Weights of a small masked image model.
Model: 48-pixel images, activation relu.
Training: 17200 steps, batches of 384.
Data: trained on telescope images of galaxies (Galaxy Zoo DECaLS), 44167 training examples.
Rows from block 4 of a small masked image model, named by matrix and row number. Rows with one number belong to one channel. Each number is 50 + 10 x the weight over its row's rms, rounded and kept within 0 to 99. All counts start at 0.
After each channel's rows are labels from the 100 images, of 14848, where the channel reaches its highest value: "strongest on" is what is common among them. Only what is clearly more common there than usual is listed. The data: telescope images of galaxies (Galaxy Zoo DECaLS).
# convs0: first 3x3 conv (model.blocks.4.convs.0.weight, 112x112x3x3, each kernel summed), inputs 0-111
# convs1: second 3x3 conv (model.blocks.4.convs.1.weight, 112x112x3x3, transposed, each kernel summed), outputs 0-111

convs0.100:43 58 70 52 39 58 55 51 43 53 66 87 70 30 31 47 52 48 53 50 54 39 45 60 56 32 41 38 47 38 52 50 28 48 52 56 45 60 59 47 36 72 56 50 59 53 55 41 55 49 50 45 51 55 58 31 48 49 42 57 38 53 53 54 48 43 45 54 62 41 56 57 47 49 56 47 45 38 48 51 45 66 54 46 52 54 66 68 48 50 41 41 52 46 37 48 56 51 32 43 39 43 59 53 45 63 36 70 60 29 57 61
convs1.100:72 71 62 52 49 33 55 48 45 36 54 44 32 39 59 43 45 59 48 44 50 52 68 37 42 45 40 42 37 41 37 48 45 50 60 65 40 46 47 61 64 33 41 53 65 41 60 49 59 36 42 60 55 50 57 59 58 46 60 47 51 63 47 62 30 51 62 57 45 58 39 49 64 37 48 53 47 45 53 58 55 54 50 49 34 76 46 37 50 47 60 51 53 60 49 54 47 50 55 25 40 44 39 36 46 61 58 29 72 49 40 43
strongest on: roundness: cigar-shaped; edge-on disk: yes

convs0.34:50 65 49 61 64 54 50 54 56 55 42 43 63 40 36 35 53 42 69 59 47 67 48 48 42 33 69 38 50 51 56 38 33 35 53 71 60 56 55 54 54 50 56 49 58 49 46 34 63 55 44 40 63 45 56 51 45 52 47 45 65 33 61 34 21 52 45 61 42 51 46 54 52 49 58 24 49 30 47 62 55 51 56 49 50 38 53 54 52 46 57 41 57 36 59 47 41 41 64 52 28 61 52 42 50 60 65 45 47 42 66 53
convs1.34:45 48 57 42 77 50 41 47 45 45 67 33 37 54 45 50 47 34 59 43 46 48 50 40 57 58 42 62 48 42 58 34 41 51 72 59 55 45 43 47 67 75 45 58 34 48 63 56 52 58 43 64 37 66 47 32 54 42 41 51 45 71 57 32 62 66 53 58 47 35 58 59 38 47 62 46 40 66 64 47 53 55 52 49 57 46 60 51 27 48 39 65 38 61 46 51 45 45 54 41 65 43 44 57 41 57 48 60 51 44 51 49
strongest on: roundness: cigar-shaped; edge-on disk: yes

convs0.107:49 43 58 47 43 42 49 54 54 63 46 27 57 44 50 58 51 52 40 47 47 31 51 47 53 41 38 47 45 48 59 45 48 61 52 50 57 51 45 46 38 44 70 49 43 59 72 35 45 39 50 58 55 48 48 33 26 55 55 40 57 50 39 33 21 66 47 52 68 42 51 52 42 49 55 45 62 39 44 40 51 49 42 59 61 61 48 56 47 78 52 47 60 52 59 34 40 52 62 51 37 57 66 43 57 34 47 45 55 32 34 73
convs1.107:50 37 36 52 61 74 73 47 41 38 65 39 67 50 69 43 56 58 43 66 49 48 57 55 59 63 49 43 50 41 44 58 38 44 46 53 51 57 50 55 61 33 46 48 46 53 65 66 51 38 35 42 43 58 62 61 50 47 34 45 49 60 55 49 59 43 48 72 68 42 46 41 59 58 56 53 43 59 57 54 55 47 59 49 29 39 57 39 44 62 58 62 35 62 46 28 41 66 48 42 41 48 47 52 59 44 44 27 63 56 52 51
strongest on: edge-on disk: yes; roundness: cigar-shaped

convs0.105:54 40 51 59 40 47 48 42 49 39 57 82 58 48 44 51 45 56 60 45 51 45 56 48 63 47 36 73 52 40 51 53 42 50 46 56 37 67 53 41 62 46 64 61 64 47 51 62 29 31 46 44 57 49 50 41 47 54 55 41 55 47 48 46 49 47 32 41 45 45 58 74 50 64 45 60 28 54 46 53 43 37 55 46 51 53 51 62 48 58 35 39 41 45 51 71 56 47 35 54 54 44 51 55 55 66 45 54 85 71 51 47
convs1.105:41 63 52 42 46 56 61 51 61 48 43 74 49 44 58 61 60 62 36 65 38 38 63 41 46 52 43 63 58 50 52 46 27 59 41 47 27 55 61 68 40 56 41 36 41 52 35 43 50 46 62 45 55 41 39 53 69 64 81 52 51 55 31 61 46 71 54 53 55 46 39 47 54 49 46 68 62 60 48 51 47 60 50 63 48 54 50 36 56 54 60 45 54 57 44 47 60 39 57 67 55 53 64 47 60 50 57 44 51 35 50 56
strongest on: shape: featured or disk; edge-on disk: no; spiral arms: yes

convs0.43:49 53 53 54 56 55 74 48 48 44 59 25 61 20 41 27 67 41 47 46 49 55 31 45 42 28 42 51 61 40 54 53 38 48 47 44 48 73 46 47 50 56 45 63 39 61 68 36 41 43 46 65 44 52 46 39 71 55 53 51 46 49 51 53 48 40 47 55 52 36 56 59 37 62 56 52 50 43 37 40 53 54 48 40 53 55 46 60 53 46 51 50 67 43 49 23 56 51 44 45 51 52 77 45 44 36 50 45 48 54 46 58
convs1.43:66 56 44 59 45 44 39 55 42 22 38 47 39 39 63 38 52 48 66 45 51 42 53 48 55 67 39 35 54 66 47 37 43 51 58 86 54 60 50 59 58 45 49 52 56 56 64 55 62 58 40 45 51 57 52 68 54 38 56 48 50 49 48 52 54 66 42 57 54 65 48 27 58 32 43 42 59 49 55 42 49 54 58 60 47 41 62 41 46 57 44 58 41 54 41 63 45 51 39 35 35 53 43 45 59 74 56 62 59 43 40 55
strongest on: edge-on disk: yes; roundness: cigar-shaped

convs0.89:50 53 55 40 34 48 71 40 37 33 74 66 43 45 32 46 52 63 44 50 54 26 51 37 52 35 28 58 44 37 50 54 51 47 47 54 48 68 50 48 56 42 49 62 52 49 43 57 47 42 53 59 55 42 41 40 39 53 54 46 47 48 48 43 48 48 50 43 66 32 56 87 42 41 50 61 46 50 54 28 56 56 48 56 54 52 65 59 38 75 41 53 47 50 59 56 52 48 42 47 47 47 50 60 57 55 36 48 57 54 40 68
convs1.89:60 53 75 53 36 36 40 53 55 48 56 55 49 45 52 39 51 59 54 49 49 33 51 41 58 76 58 49 50 60 40 34 44 53 30 55 39 57 56 59 74 60 56 50 45 46 70 50 56 60 46 40 49 39 43 49 73 57 75 38 51 46 45 71 54 68 46 41 42 54 37 45 75 45 54 68 61 49 52 56 43 54 67 58 47 43 45 30 56 58 56 43 47 48 60 51 45 62 58 42 47 51 46 40 57 50 64 57 56 49 47 47
strongest on: shape: featured or disk

convs0.82:68 37 46 47 65 36 58 55 49 55 45 35 51 46 52 49 66 43 43 45 39 18 54 58 40 76 30 47 53 47 39 64 47 52 58 54 55 34 56 41 51 43 57 57 28 53 51 56 55 35 51 43 65 60 55 36 45 24 59 46 44 57 42 54 41 58 49 41 61 46 40 38 60 46 48 47 54 59 58 54 46 45 55 36 56 52 57 52 65 49 61 53 43 39 30 42 35 57 54 45 58 46 62 37 52 37 41 45 65 41 67 57
convs1.82:41 58 59 55 43 58 63 53 51 51 60 46 39 40 40 63 46 52 35 49 61 55 67 45 45 30 52 60 35 48 54 62 51 64 37 29 54 37 56 51 47 54 42 49 58 46 37 37 39 49 65 21 37 50 52 56 37 61 55 62 45 56 56 50 57 44 49 41 63 43 66 69 51 35 51 50 49 55 51 48 40 60 48 54 67 59 53 38 40 64 59 49 58 47 62 45 62 43 69 57 60 38 74 55 52 46 36 46 57 38 42 29
strongest on: shape: featured or disk; edge-on disk: no; bulge size: moderate

convs0.76:54 45 59 38 53 56 40 55 53 42 27 43 45 57 49 46 51 61 62 60 44 51 49 59 41 44 44 32 50 47 37 78 54 58 60 13 63 40 43 59 40 58 42 38 51 53 62 38 61 48 55 43 25 59 51 57 55 50 45 52 55 44 44 49 69 54 52 36 61 45 45 54 44 50 54 50 60 59 59 51 40 64 49 39 63 48 33 61 59 43 60 60 62 64 33 44 36 51 56 44 59 54 48 61 34 40 59 41 46 34 49 51
convs1.76:33 55 43 65 20 50 48 47 48 75 32 45 37 41 60 84 64 45 54 43 56 50 73 51 27 48 67 54 47 38 46 43 40 51 51 70 54 47 56 42 52 33 55 59 60 46 48 62 44 37 53 56 45 45 45 60 36 40 60 52 45 52 54 46 51 45 52 63 47 47 54 57 42 46 50 57 41 53 41 50 49 44 54 56 51 53 45 49 50 49 55 26 49 41 60 52 42 29 53 56 43 43 55 53 62 57 42 59 56 37 68 51
strongest on: edge-on disk: yes

convs0.39:65 41 54 42 35 31 74 52 55 41 37 54 56 45 60 45 58 67 34 34 46 63 64 43 52 62 42 43 58 40 46 53 56 38 48 33 34 58 48 42 52 54 50 45 50 49 38 57 55 41 55 59 37 72 50 58 64 56 40 49 42 50 40 52 50 45 46 56 47 50 35 60 31 40 43 65 57 43 48 53 53 59 59 45 58 53 53 68 59 18 29 52 38 46 68 63 52 57 45 45 53 39 57 40 47 43 51 44 31 50 47 49
convs1.39:53 52 49 61 52 35 50 58 56 40 37 49 39 47 46 39 61 41 54 39 53 58 45 44 27 48 38 59 60 67 47 54 52 51 58 48 58 46 40 56 45 40 57 55 50 69 49 47 39 67 54 68 36 45 57 58 44 50 47 79 66 58 46 50 41 52 55 55 41 44 57 45 79 43 40 54 65 67 41 55 41 49 57 48 59 38 48 39 51 61 70 40 60 44 53 45 53 43 48 76 50 38 70 42 42 43 34 63 43 46 59 63
strongest on: edge-on disk: yes; roundness: cigar-shaped

convs0.15:62 52 54 44 50 61 53 42 44 47 53 57 37 37 25 42 52 49 56 59 54 33 61 55 62 60 61 43 47 45 48 53 23 55 42 34 48 58 53 49 43 27 60 41 50 56 63 41 55 33 54 54 42 41 43 45 37 52 45 31 51 49 48 36 51 59 64 64 67 49 53 48 46 54 50 47 56 30 44 40 46 43 34 44 43 64 72 36 34 52 44 62 48 51 57 43 60 64 47 39 41 49 35 40 30 40 41 54 54 70 60 46
convs1.15:59 54 65 46 51 32 54 68 53 48 76 36 53 52 57 38 50 64 49 48 61 68 42 54 36 57 50 53 56 49 60 44 67 39 69 48 61 47 36 48 56 49 32 53 61 41 61 56 51 52 51 62 62 66 60 37 59 57 42 48 48 52 52 53 42 57 26 47 63 51 43 43 44 47 42 62 49 34 50 56 47 27 61 32 47 54 47 44 48 79 36 37 58 36 41 48 43 59 48 39 51 50 34 51 51 45 57 62 51 44 57 40
strongest on: roundness: cigar-shaped; edge-on disk: yes

convs0.30:66 44 40 55 49 50 61 52 58 40 50 45 46 48 68 26 76 41 43 47 47 39 46 38 39 30 15 34 52 59 55 40 44 40 41 40 47 43 45 46 47 29 38 39 41 42 60 45 59 52 35 63 59 65 52 48 45 48 54 70 50 62 57 46 60 54 52 55 52 48 59 53 41 41 63 46 51 42 52 52 46 61 39 59 49 45 63 54 46 51 47 31 53 56 67 56 37 39 68 52 40 52 72 47 44 61 52 46 51 56 55 50
convs1.30:52 49 32 44 54 46 59 46 51 42 57 55 54 46 23 23 43 48 67 48 55 55 52 39 49 47 40 44 45 44 57 53 56 44 75 67 57 47 39 52 56 56 51 59 51 52 56 58 46 51 45 50 54 59 48 44 45 40 62 29 45 35 66 42 38 48 60 43 43 57 40 48 41 60 46 33 37 49 65 55 53 64 63 38 37 37 57 56 39 29 35 61 50 52 54 45 54 54 60 34 27 59 44 45 42 53 54 47 43 58 22 50
strongest on: roundness: cigar-shaped; edge-on disk: yes

convs0.47:38 42 65 50 53 46 50 46 45 50 34 69 47 50 63 58 56 70 57 50 39 57 55 47 53 49 58 43 61 37 44 64 42 60 56 49 72 69 59 53 40 57 61 53 49 49 29 33 51 29 57 43 53 45 34 57 54 52 37 51 45 54 34 41 54 31 61 42 55 40 51 50 70 52 48 61 43 31 47 54 50 45 65 48 59 55 51 67 42 43 59 70 57 42 45 67 40 51 42 60 51 48 46 57 32 30 52 33 57 39 46 58
convs1.47:43 43 35 65 51 44 48 56 55 52 45 44 59 43 66 57 45 36 42 47 42 55 33 51 57 54 47 56 60 48 55 57 67 57 47 79 49 59 50 43 39 32 36 55 53 62 40 54 60 56 41 70 26 60 52 59 52 39 36 52 44 51 50 51 26 45 61 53 45 31 46 31 47 66 51 49 60 43 49 40 62 30 50 53 48 49 60 66 49 57 46 50 34 50 45 46 45 47 68 39 58 60 58 48 51 31 30 50 54 43 63 61
strongest on: edge-on disk: yes; roundness: cigar-shaped

convs0.67:41 59 68 49 56 38 56 72 43 46 40 44 47 59 56 53 26 41 37 52 48 35 39 57 51 52 34 67 50 52 40 55 51 30 72 50 45 47 63 61 44 37 58 37 50 60 46 55 31 35 67 47 48 53 47 45 37 48 40 58 49 50 46 65 54 35 44 52 34 68 54 54 48 29 51 63 51 59 40 31 48 43 49 61 49 66 52 50 43 46 42 56 45 49 36 47 40 41 56 46 49 42 65 57 30 52 51 57 69 36 44 54
convs1.67:61 67 52 56 28 41 45 53 53 62 57 69 61 36 49 46 48 58 46 47 35 50 42 36 50 43 62 52 50 44 57 50 53 60 55 43 49 34 35 53 52 43 55 55 54 44 48 47 39 57 53 68 25 41 29 44 55 48 58 40 47 50 63 33 55 60 61 58 61 33 53 49 49 59 65 48 61 62 48 63 37 36 47 72 62 57 48 47 59 72 52 35 53 46 33 41 55 50 64 44 37 54 48 38 52 70 38 36 44 49 58 49
strongest on: edge-on disk: yes; roundness: cigar-shaped

convs0.10:45 49 60 46 39 25 42 45 36 59 44 17 37 59 55 55 45 48 48 58 54 49 43 49 51 66 41 67 54 47 61 53 36 32 65 44 43 49 57 41 43 48 56 58 54 45 54 55 51 63 72 43 42 48 53 59 58 60 42 36 59 52 58 63 52 51 59 57 42 62 40 55 42 38 44 41 57 46 38 32 52 37 49 56 53 58 60 26 56 55 42 55 46 41 57 40 63 39 65 44 44 44 63 59 46 56 46 55 67 30 30 57
convs1.10:61 35 56 39 44 67 45 34 51 53 70 75 54 47 49 50 32 49 35 41 44 66 40 55 46 60 59 47 50 58 48 48 37 49 47 50 29 55 37 51 38 32 42 38 40 26 49 55 58 51 54 39 63 51 52 47 58 54 58 39 44 54 41 54 41 52 41 47 68 54 43 57 66 49 51 45 34 40 46 59 39 44 38 82 30 55 56 41 54 56 52 63 52 51 54 46 52 59 47 56 59 46 62 40 62 37 66 45 41 53 41 44
strongest on: shape: featured or disk; edge-on disk: yes

convs0.19:41 50 50 42 49 44 55 63 52 60 54 59 47 42 60 42 57 39 53 48 46 48 45 48 22 44 40 42 59 44 39 57 50 39 55 42 65 38 77 68 54 51 44 47 29 56 48 63 38 36 43 55 59 53 57 68 59 49 44 39 59 42 46 54 48 43 60 55 57 61 37 56 52 60 44 51 52 53 57 46 44 68 77 53 48 50 31 77 64 32 37 56 62 45 42 42 40 44 53 49 46 35 55 53 45 37 50 71 54 37 50 57
convs1.19:60 45 52 51 61 51 40 47 63 56 50 39 54 40 56 49 47 52 38 54 68 38 63 63 63 45 39 46 55 67 56 47 48 74 71 54 37 58 52 56 48 45 50 51 47 65 39 28 64 44 69 52 50 56 49 45 78 46 51 51 52 52 44 51 62 63 53 71 34 71 59 47 66 47 45 53 45 58 45 46 49 50 32 56 55 67 65 43 42 41 50 58 30 50 38 55 56 58 44 41 57 47 55 42 34 65 45 57 36 41 63 60
strongest on: edge-on disk: yes; roundness: cigar-shaped

convs0.75:53 61 49 56 58 61 46 56 46 45 40 31 72 46 33 42 60 65 57 44 38 60 35 35 63 41 38 40 39 58 59 51 39 49 51 56 76 51 33 49 49 52 58 47 47 51 44 39 59 50 50 55 40 51 48 45 42 52 46 57 56 49 45 55 68 42 43 57 40 39 42 50 53 44 39 44 59 42 52 55 47 40 30 47 55 52 47 54 48 25 57 61 64 65 40 51 40 57 52 48 61 58 83 46 52 31 58 40 73 43 47 38
convs1.75:43 37 35 40 54 45 15 55 46 61 58 49 38 57 57 44 65 49 60 51 43 41 49 52 48 59 57 53 50 44 37 49 43 57 66 58 39 66 54 40 51 38 47 41 43 43 58 53 80 55 46 47 53 46 41 44 27 38 33 48 40 55 36 49 51 64 52 47 59 42 48 30 46 53 67 43 48 60 51 50 50 58 59 51 38 37 55 53 43 44 29 60 37 54 42 56 50 26 40 56 53 61 32 46 59 63 46 47 43 56 64 52
strongest on: edge-on disk: yes; roundness: cigar-shaped

convs0.92:67 56 51 57 53 48 60 49 52 58 41 25 57 41 50 39 43 67 30 51 38 41 45 51 40 38 54 31 37 64 50 55 67 69 67 60 57 39 55 56 48 60 40 51 43 52 53 24 56 47 55 55 42 53 59 56 52 42 38 46 62 67 53 58 44 55 58 55 41 59 30 47 55 46 57 34 49 56 55 45 48 44 50 61 52 49 38 35 52 34 47 49 43 52 42 31 34 45 60 35 30 49 46 45 43 30 42 52 50 35 48 64
convs1.92:39 37 43 48 58 64 41 41 42 57 67 41 59 43 48 55 61 52 40 62 50 45 55 60 48 54 40 64 45 51 59 44 41 48 23 41 36 52 46 45 65 54 57 52 38 42 46 41 49 33 48 22 58 65 65 30 36 59 55 47 38 47 55 42 65 46 45 51 54 44 44 64 31 50 60 52 46 52 63 47 48 51 42 70 46 42 43 55 43 54 61 70 49 49 55 36 54 55 47 54 56 54 82 61 45 41 42 38 51 41 46 65
strongest on: shape: featured or disk; edge-on disk: no; spiral arms: yes

convs0.102:53 52 51 46 57 65 42 48 43 54 45 41 37 56 50 43 44 46 41 60 39 43 43 34 51 55 34 51 54 38 37 65 52 51 40 51 54 52 43 57 48 34 63 24 52 54 48 38 60 33 52 56 38 55 40 58 40 43 33 42 65 52 50 52 98 50 45 53 48 34 37 51 48 55 47 55 62 52 49 58 45 54 49 46 43 51 48 69 56 30 38 71 43 53 50 39 43 49 43 51 43 56 41 49 60 31 50 57 53 65 45 53
convs1.102:49 54 41 42 56 42 51 60 48 67 40 49 46 41 56 47 54 56 47 54 57 69 61 69 49 53 38 55 38 50 35 56 52 52 60 45 53 64 48 40 61 27 52 62 63 41 39 56 54 63 55 47 52 63 49 50 64 42 38 69 41 38 56 48 17 49 47 44 51 52 46 35 47 46 39 64 41 53 60 27 51 56 56 51 62 54 58 47 41 63 51 55 37 69 47 56 41 59 49 45 47 54 84 44 54 55 47 49 55 43 71 62
strongest on: shape: featured or disk; edge-on disk: no; spiral arms: yes

convs0.99:55 35 61 54 41 48 62 58 39 30 29 35 42 43 49 50 64 50 51 57 47 69 50 60 42 44 44 52 45 28 39 50 48 63 33 30 37 60 43 53 51 55 44 55 52 52 67 35 54 34 54 52 43 41 50 40 55 50 56 62 48 48 38 52 47 57 51 33 66 35 52 44 52 51 56 58 40 57 47 40 56 58 43 50 49 39 51 48 73 56 61 45 32 41 57 40 59 44 54 46 72 32 61 48 48 44 35 39 55 53 75 68
convs1.99:49 47 56 45 58 34 32 45 45 46 44 52 36 46 56 51 65 38 59 60 56 25 69 41 44 58 49 55 58 65 54 52 45 49 50 67 52 50 58 47 74 50 52 52 50 48 49 47 56 36 34 39 45 66 44 41 29 47 68 54 49 53 54 65 57 57 44 48 49 39 38 55 32 45 64 36 47 48 56 49 38 55 54 42 34 59 52 35 37 59 24 56 58 54 74 50 45 29 54 37 52 43 47 57 44 60 37 47 53 48 56 40
strongest on: shape: featured or disk; edge-on disk: yes

convs0.58:47 55 40 59 58 48 46 52 35 55 60 62 51 49 46 59 51 51 27 36 46 42 49 60 74 34 61 61 47 48 39 49 35 61 47 79 58 46 36 34 42 64 55 67 49 32 54 60 49 40 55 50 58 49 40 42 34 52 44 51 56 61 51 52 43 47 40 39 53 59 39 42 51 38 39 41 50 50 63 42 67 39 51 57 32 63 31 57 52 61 42 59 40 35 60 58 37 50 39 51 46 50 62 32 56 30 47 58 54 49 57 43
convs1.58:50 44 54 54 34 39 51 48 60 45 52 45 37 31 61 40 55 49 36 50 55 49 50 53 41 61 50 32 50 52 36 57 62 63 33 36 43 48 46 52 47 32 47 45 43 60 54 43 45 48 30 44 59 41 49 63 63 46 63 55 50 42 51 63 50 55 57 38 30 38 53 55 61 60 32 55 53 44 49 47 40 60 54 30 47 37 61 25 53 59 50 31 58 38 48 52 47 48 40 40 29 56 33 54 37 49 70 27 49 56 38 43
strongest on: shape: featured or disk; edge-on disk: yes; roundness: cigar-shaped

convs0.53:49 57 37 64 40 49 32 52 62 43 45 52 37 33 44 53 31 35 76 50 51 50 58 48 58 73 44 37 60 55 58 43 40 69 44 54 49 35 51 46 63 21 43 43 54 51 40 68 54 47 52 60 50 58 54 43 41 52 56 42 49 44 45 43 69 62 58 53 40 42 44 49 63 52 54 36 37 50 60 40 37 41 61 57 51 28 65 54 60 56 51 59 48 48 52 38 40 47 49 54 38 51 61 50 53 61 53 26 61 48 63 41
convs1.53:58 39 71 63 48 45 54 45 36 47 27 37 52 41 40 30 57 67 48 46 47 48 40 52 41 41 43 39 59 40 39 48 56 45 40 60 58 56 44 44 51 49 53 51 52 51 81 44 57 61 50 48 55 38 49 52 58 46 60 25 50 48 47 64 46 56 51 45 51 49 43 36 68 58 48 55 59 38 57 47 55 52 59 48 40 50 43 41 34 57 39 28 45 50 56 50 45 61 31 30 34 56 29 43 52 53 62 62 44 57 28 45
strongest on: edge-on disk: yes; roundness: cigar-shaped

convs0.71:53 46 50 39 33 50 49 37 62 55 63 46 57 32 51 53 52 41 50 59 44 41 55 55 40 44 43 39 36 25 55 70 47 58 43 14 42 42 48 43 40 48 31 62 38 52 59 35 58 65 38 51 38 57 48 42 47 41 51 24 53 49 51 40 44 65 48 60 48 51 62 48 51 48 47 54 52 51 51 36 53 56 54 49 55 79 53 47 52 47 42 49 45 48 47 27 52 61 39 59 41 44 39 43 37 56 50 71 38 45 53 56
convs1.71:60 49 41 46 61 43 62 55 57 44 32 60 45 48 47 50 32 42 33 49 71 46 76 58 49 43 50 42 52 82 41 61 37 47 70 57 55 45 55 44 67 53 52 51 55 55 54 45 50 42 56 49 59 49 67 55 39 68 51 65 51 49 59 59 45 65 52 51 57 68 36 48 57 50 44 63 54 58 47 51 46 35 38 34 52 53 54 39 55 50 44 34 51 52 51 57 50 53 37 43 66 29 61 51 44 64 39 35 67 50 54 39
strongest on: edge-on disk: yes; roundness: cigar-shaped

convs0.97:60 61 38 58 46 40 54 53 48 39 33 32 49 43 55 31 65 49 47 54 33 40 30 53 28 54 53 56 50 44 54 39 71 60 49 49 54 48 55 36 47 59 36 53 61 56 35 49 53 55 52 39 33 40 61 63 56 45 48 48 40 43 50 60 57 63 55 50 32 48 51 38 56 55 42 61 69 53 58 48 47 58 37 50 42 49 56 34 57 43 68 47 40 37 32 35 45 45 49 50 42 45 62 52 44 52 51 46 32 18 53 58
convs1.97:36 64 45 43 48 46 49 53 65 57 62 40 69 61 42 46 58 49 68 49 58 60 57 67 63 48 49 53 42 69 44 50 56 64 45 52 55 38 39 44 47 65 63 51 50 68 49 53 50 34 45 47 52 58 47 40 45 60 38 42 66 37 59 44 53 50 54 47 48 52 57 73 45 49 57 51 53 54 44 55 53 61 48 10 71 45 41 68 22 42 51 47 56 50 57 57 32 47 58 60 45 45 53 47 53 68 44 59 49 50 56 60
strongest on: shape: featured or disk; edge-on disk: yes

convs0.98:50 47 56 66 55 48 35 58 61 45 38 26 48 47 49 32 55 31 36 39 36 35 50 55 37 39 54 58 63 43 49 39 45 46 39 59 47 34 58 70 49 54 52 58 37 49 60 37 30 50 32 68 55 54 65 40 34 40 44 57 54 65 36 44 48 52 50 61 40 42 41 65 45 49 57 52 47 57 64 56 54 42 43 56 41 62 55 60 43 54 52 61 39 53 47 60 38 56 55 38 38 45 60 42 42 29 37 51 41 39 62 61
convs1.98:36 43 35 55 51 50 62 40 46 37 51 63 46 36 56 38 68 46 33 53 46 72 52 45 57 54 57 47 45 35 40 44 36 55 46 52 42 56 55 45 54 45 51 52 58 41 51 52 49 50 49 23 53 36 33 60 41 65 66 57 40 54 71 34 71 48 50 57 44 64 55 42 52 52 44 48 55 51 52 51 47 84 50 68 37 46 52 57 55 57 56 46 48 51 61 47 64 54 66 43 49 51 66 40 62 59 51 42 57 50 28 46
strongest on: shape: featured or disk; edge-on disk: yes

convs0.73:61 43 49 66 65 50 49 62 41 42 41 48 42 59 45 58 33 60 39 49 41 58 55 50 65 35 66 61 47 60 53 56 37 52 62 58 53 38 45 44 42 59 52 59 57 54 52 24 35 37 55 53 58 41 50 40 48 47 58 61 55 62 37 38 18 41 40 52 45 54 58 40 42 53 52 49 61 59 57 65 50 46 33 59 47 69 23 50 44 35 41 36 51 45 53 61 53 53 55 56 48 51 66 32 31 42 54 49 50 52 60 42
convs1.73:51 53 46 42 58 68 48 33 59 41 41 45 48 52 62 43 54 43 59 62 27 66 42 59 45 55 46 44 51 30 44 19 51 58 41 53 38 57 48 40 52 62 38 53 56 51 49 55 45 60 40 32 48 64 47 42 38 49 38 46 50 42 65 44 88 45 46 60 45 46 53 43 49 43 57 40 46 58 48 57 60 47 58 42 27 56 63 65 37 53 55 68 50 56 44 43 48 44 49 50 62 60 55 54 39 68 48 34 50 52 50 53
strongest on: edge-on disk: yes

convs0.56:48 44 34 44 39 45 76 43 47 48 47 59 49 69 59 37 76 51 29 47 44 30 56 36 50 35 45 62 42 40 45 45 43 43 49 58 36 51 55 50 44 39 37 50 56 44 55 50 34 51 59 57 55 45 48 37 28 57 60 57 37 51 51 56 46 52 44 61 58 56 61 52 67 55 57 52 60 32 38 65 68 60 30 53 51 58 51 44 26 46 30 58 49 42 58 47 53 40 49 42 39 45 52 50 55 39 44 55 46 34 36 49
convs1.56:55 43 56 68 40 62 43 46 44 49 51 52 41 43 54 39 34 62 47 48 60 39 55 72 43 45 47 19 61 55 43 48 60 59 35 49 60 60 28 40 36 46 59 72 40 52 52 46 61 52 37 45 45 49 52 57 65 44 57 25 56 49 50 52 51 36 57 39 50 50 42 48 59 55 39 49 50 41 60 44 35 28 53 41 47 43 56 43 60 57 51 42 38 56 51 51 51 48 39 38 30 51 50 49 39 67 56 37 50 68 30 42
strongest on: edge-on disk: yes; roundness: cigar-shaped

convs0.18:54 55 49 36 32 43 63 51 54 47 51 73 66 17 47 48 72 49 53 39 56 39 61 47 43 67 34 35 44 51 52 40 47 43 41 47 45 57 38 48 56 54 53 40 43 45 51 62 66 62 51 53 43 58 56 34 36 53 61 43 49 52 55 56 49 51 61 46 73 37 48 60 42 56 47 42 43 37 52 30 53 54 53 52 54 39 69 58 62 60 49 53 58 61 44 34 67 49 55 50 50 39 39 56 68 49 38 58 40 40 38 46
convs1.18:54 73 57 54 60 43 49 43 58 66 47 44 51 62 58 48 37 34 42 35 36 51 42 60 52 65 42 57 54 45 51 66 47 56 50 42 61 63 62 62 42 51 62 46 53 54 64 63 41 59 41 39 58 51 47 66 46 48 32 64 51 54 47 45 49 62 51 37 46 53 59 43 70 18 35 49 46 66 49 43 62 54 62 56 49 66 66 49 42 52 63 51 41 61 59 59 29 48 42 48 55 64 56 42 37 61 39 40 64 51 56 53
strongest on: edge-on disk: yes

convs0.109:51 44 40 56 64 31 40 38 50 46 53 68 49 51 46 57 63 39 61 38 62 36 41 53 52 21 34 55 48 46 55 57 32 54 64 49 62 40 46 46 46 57 30 55 52 58 35 49 34 54 72 40 52 66 41 42 54 56 39 39 49 57 61 50 44 44 49 61 35 54 55 45 52 39 52 39 41 55 65 37 38 51 72 54 56 61 52 52 55 44 45 54 42 41 36 46 31 52 54 56 45 35 38 49 42 61 55 56 41 52 74 56
convs1.109:58 56 61 41 52 34 38 49 63 42 52 39 54 66 46 67 44 69 45 68 55 66 65 56 46 41 36 27 41 52 52 48 42 51 51 66 39 44 41 53 63 43 44 48 59 67 56 53 61 33 50 57 52 61 36 46 43 54 56 53 71 46 47 58 46 58 37 50 39 63 48 53 57 59 27 62 48 37 31 54 49 20 40 36 42 51 45 40 46 45 51 53 59 37 52 42 41 52 43 46 59 56 57 56 44 41 53 41 39 39 55 51
strongest on: roundness: cigar-shaped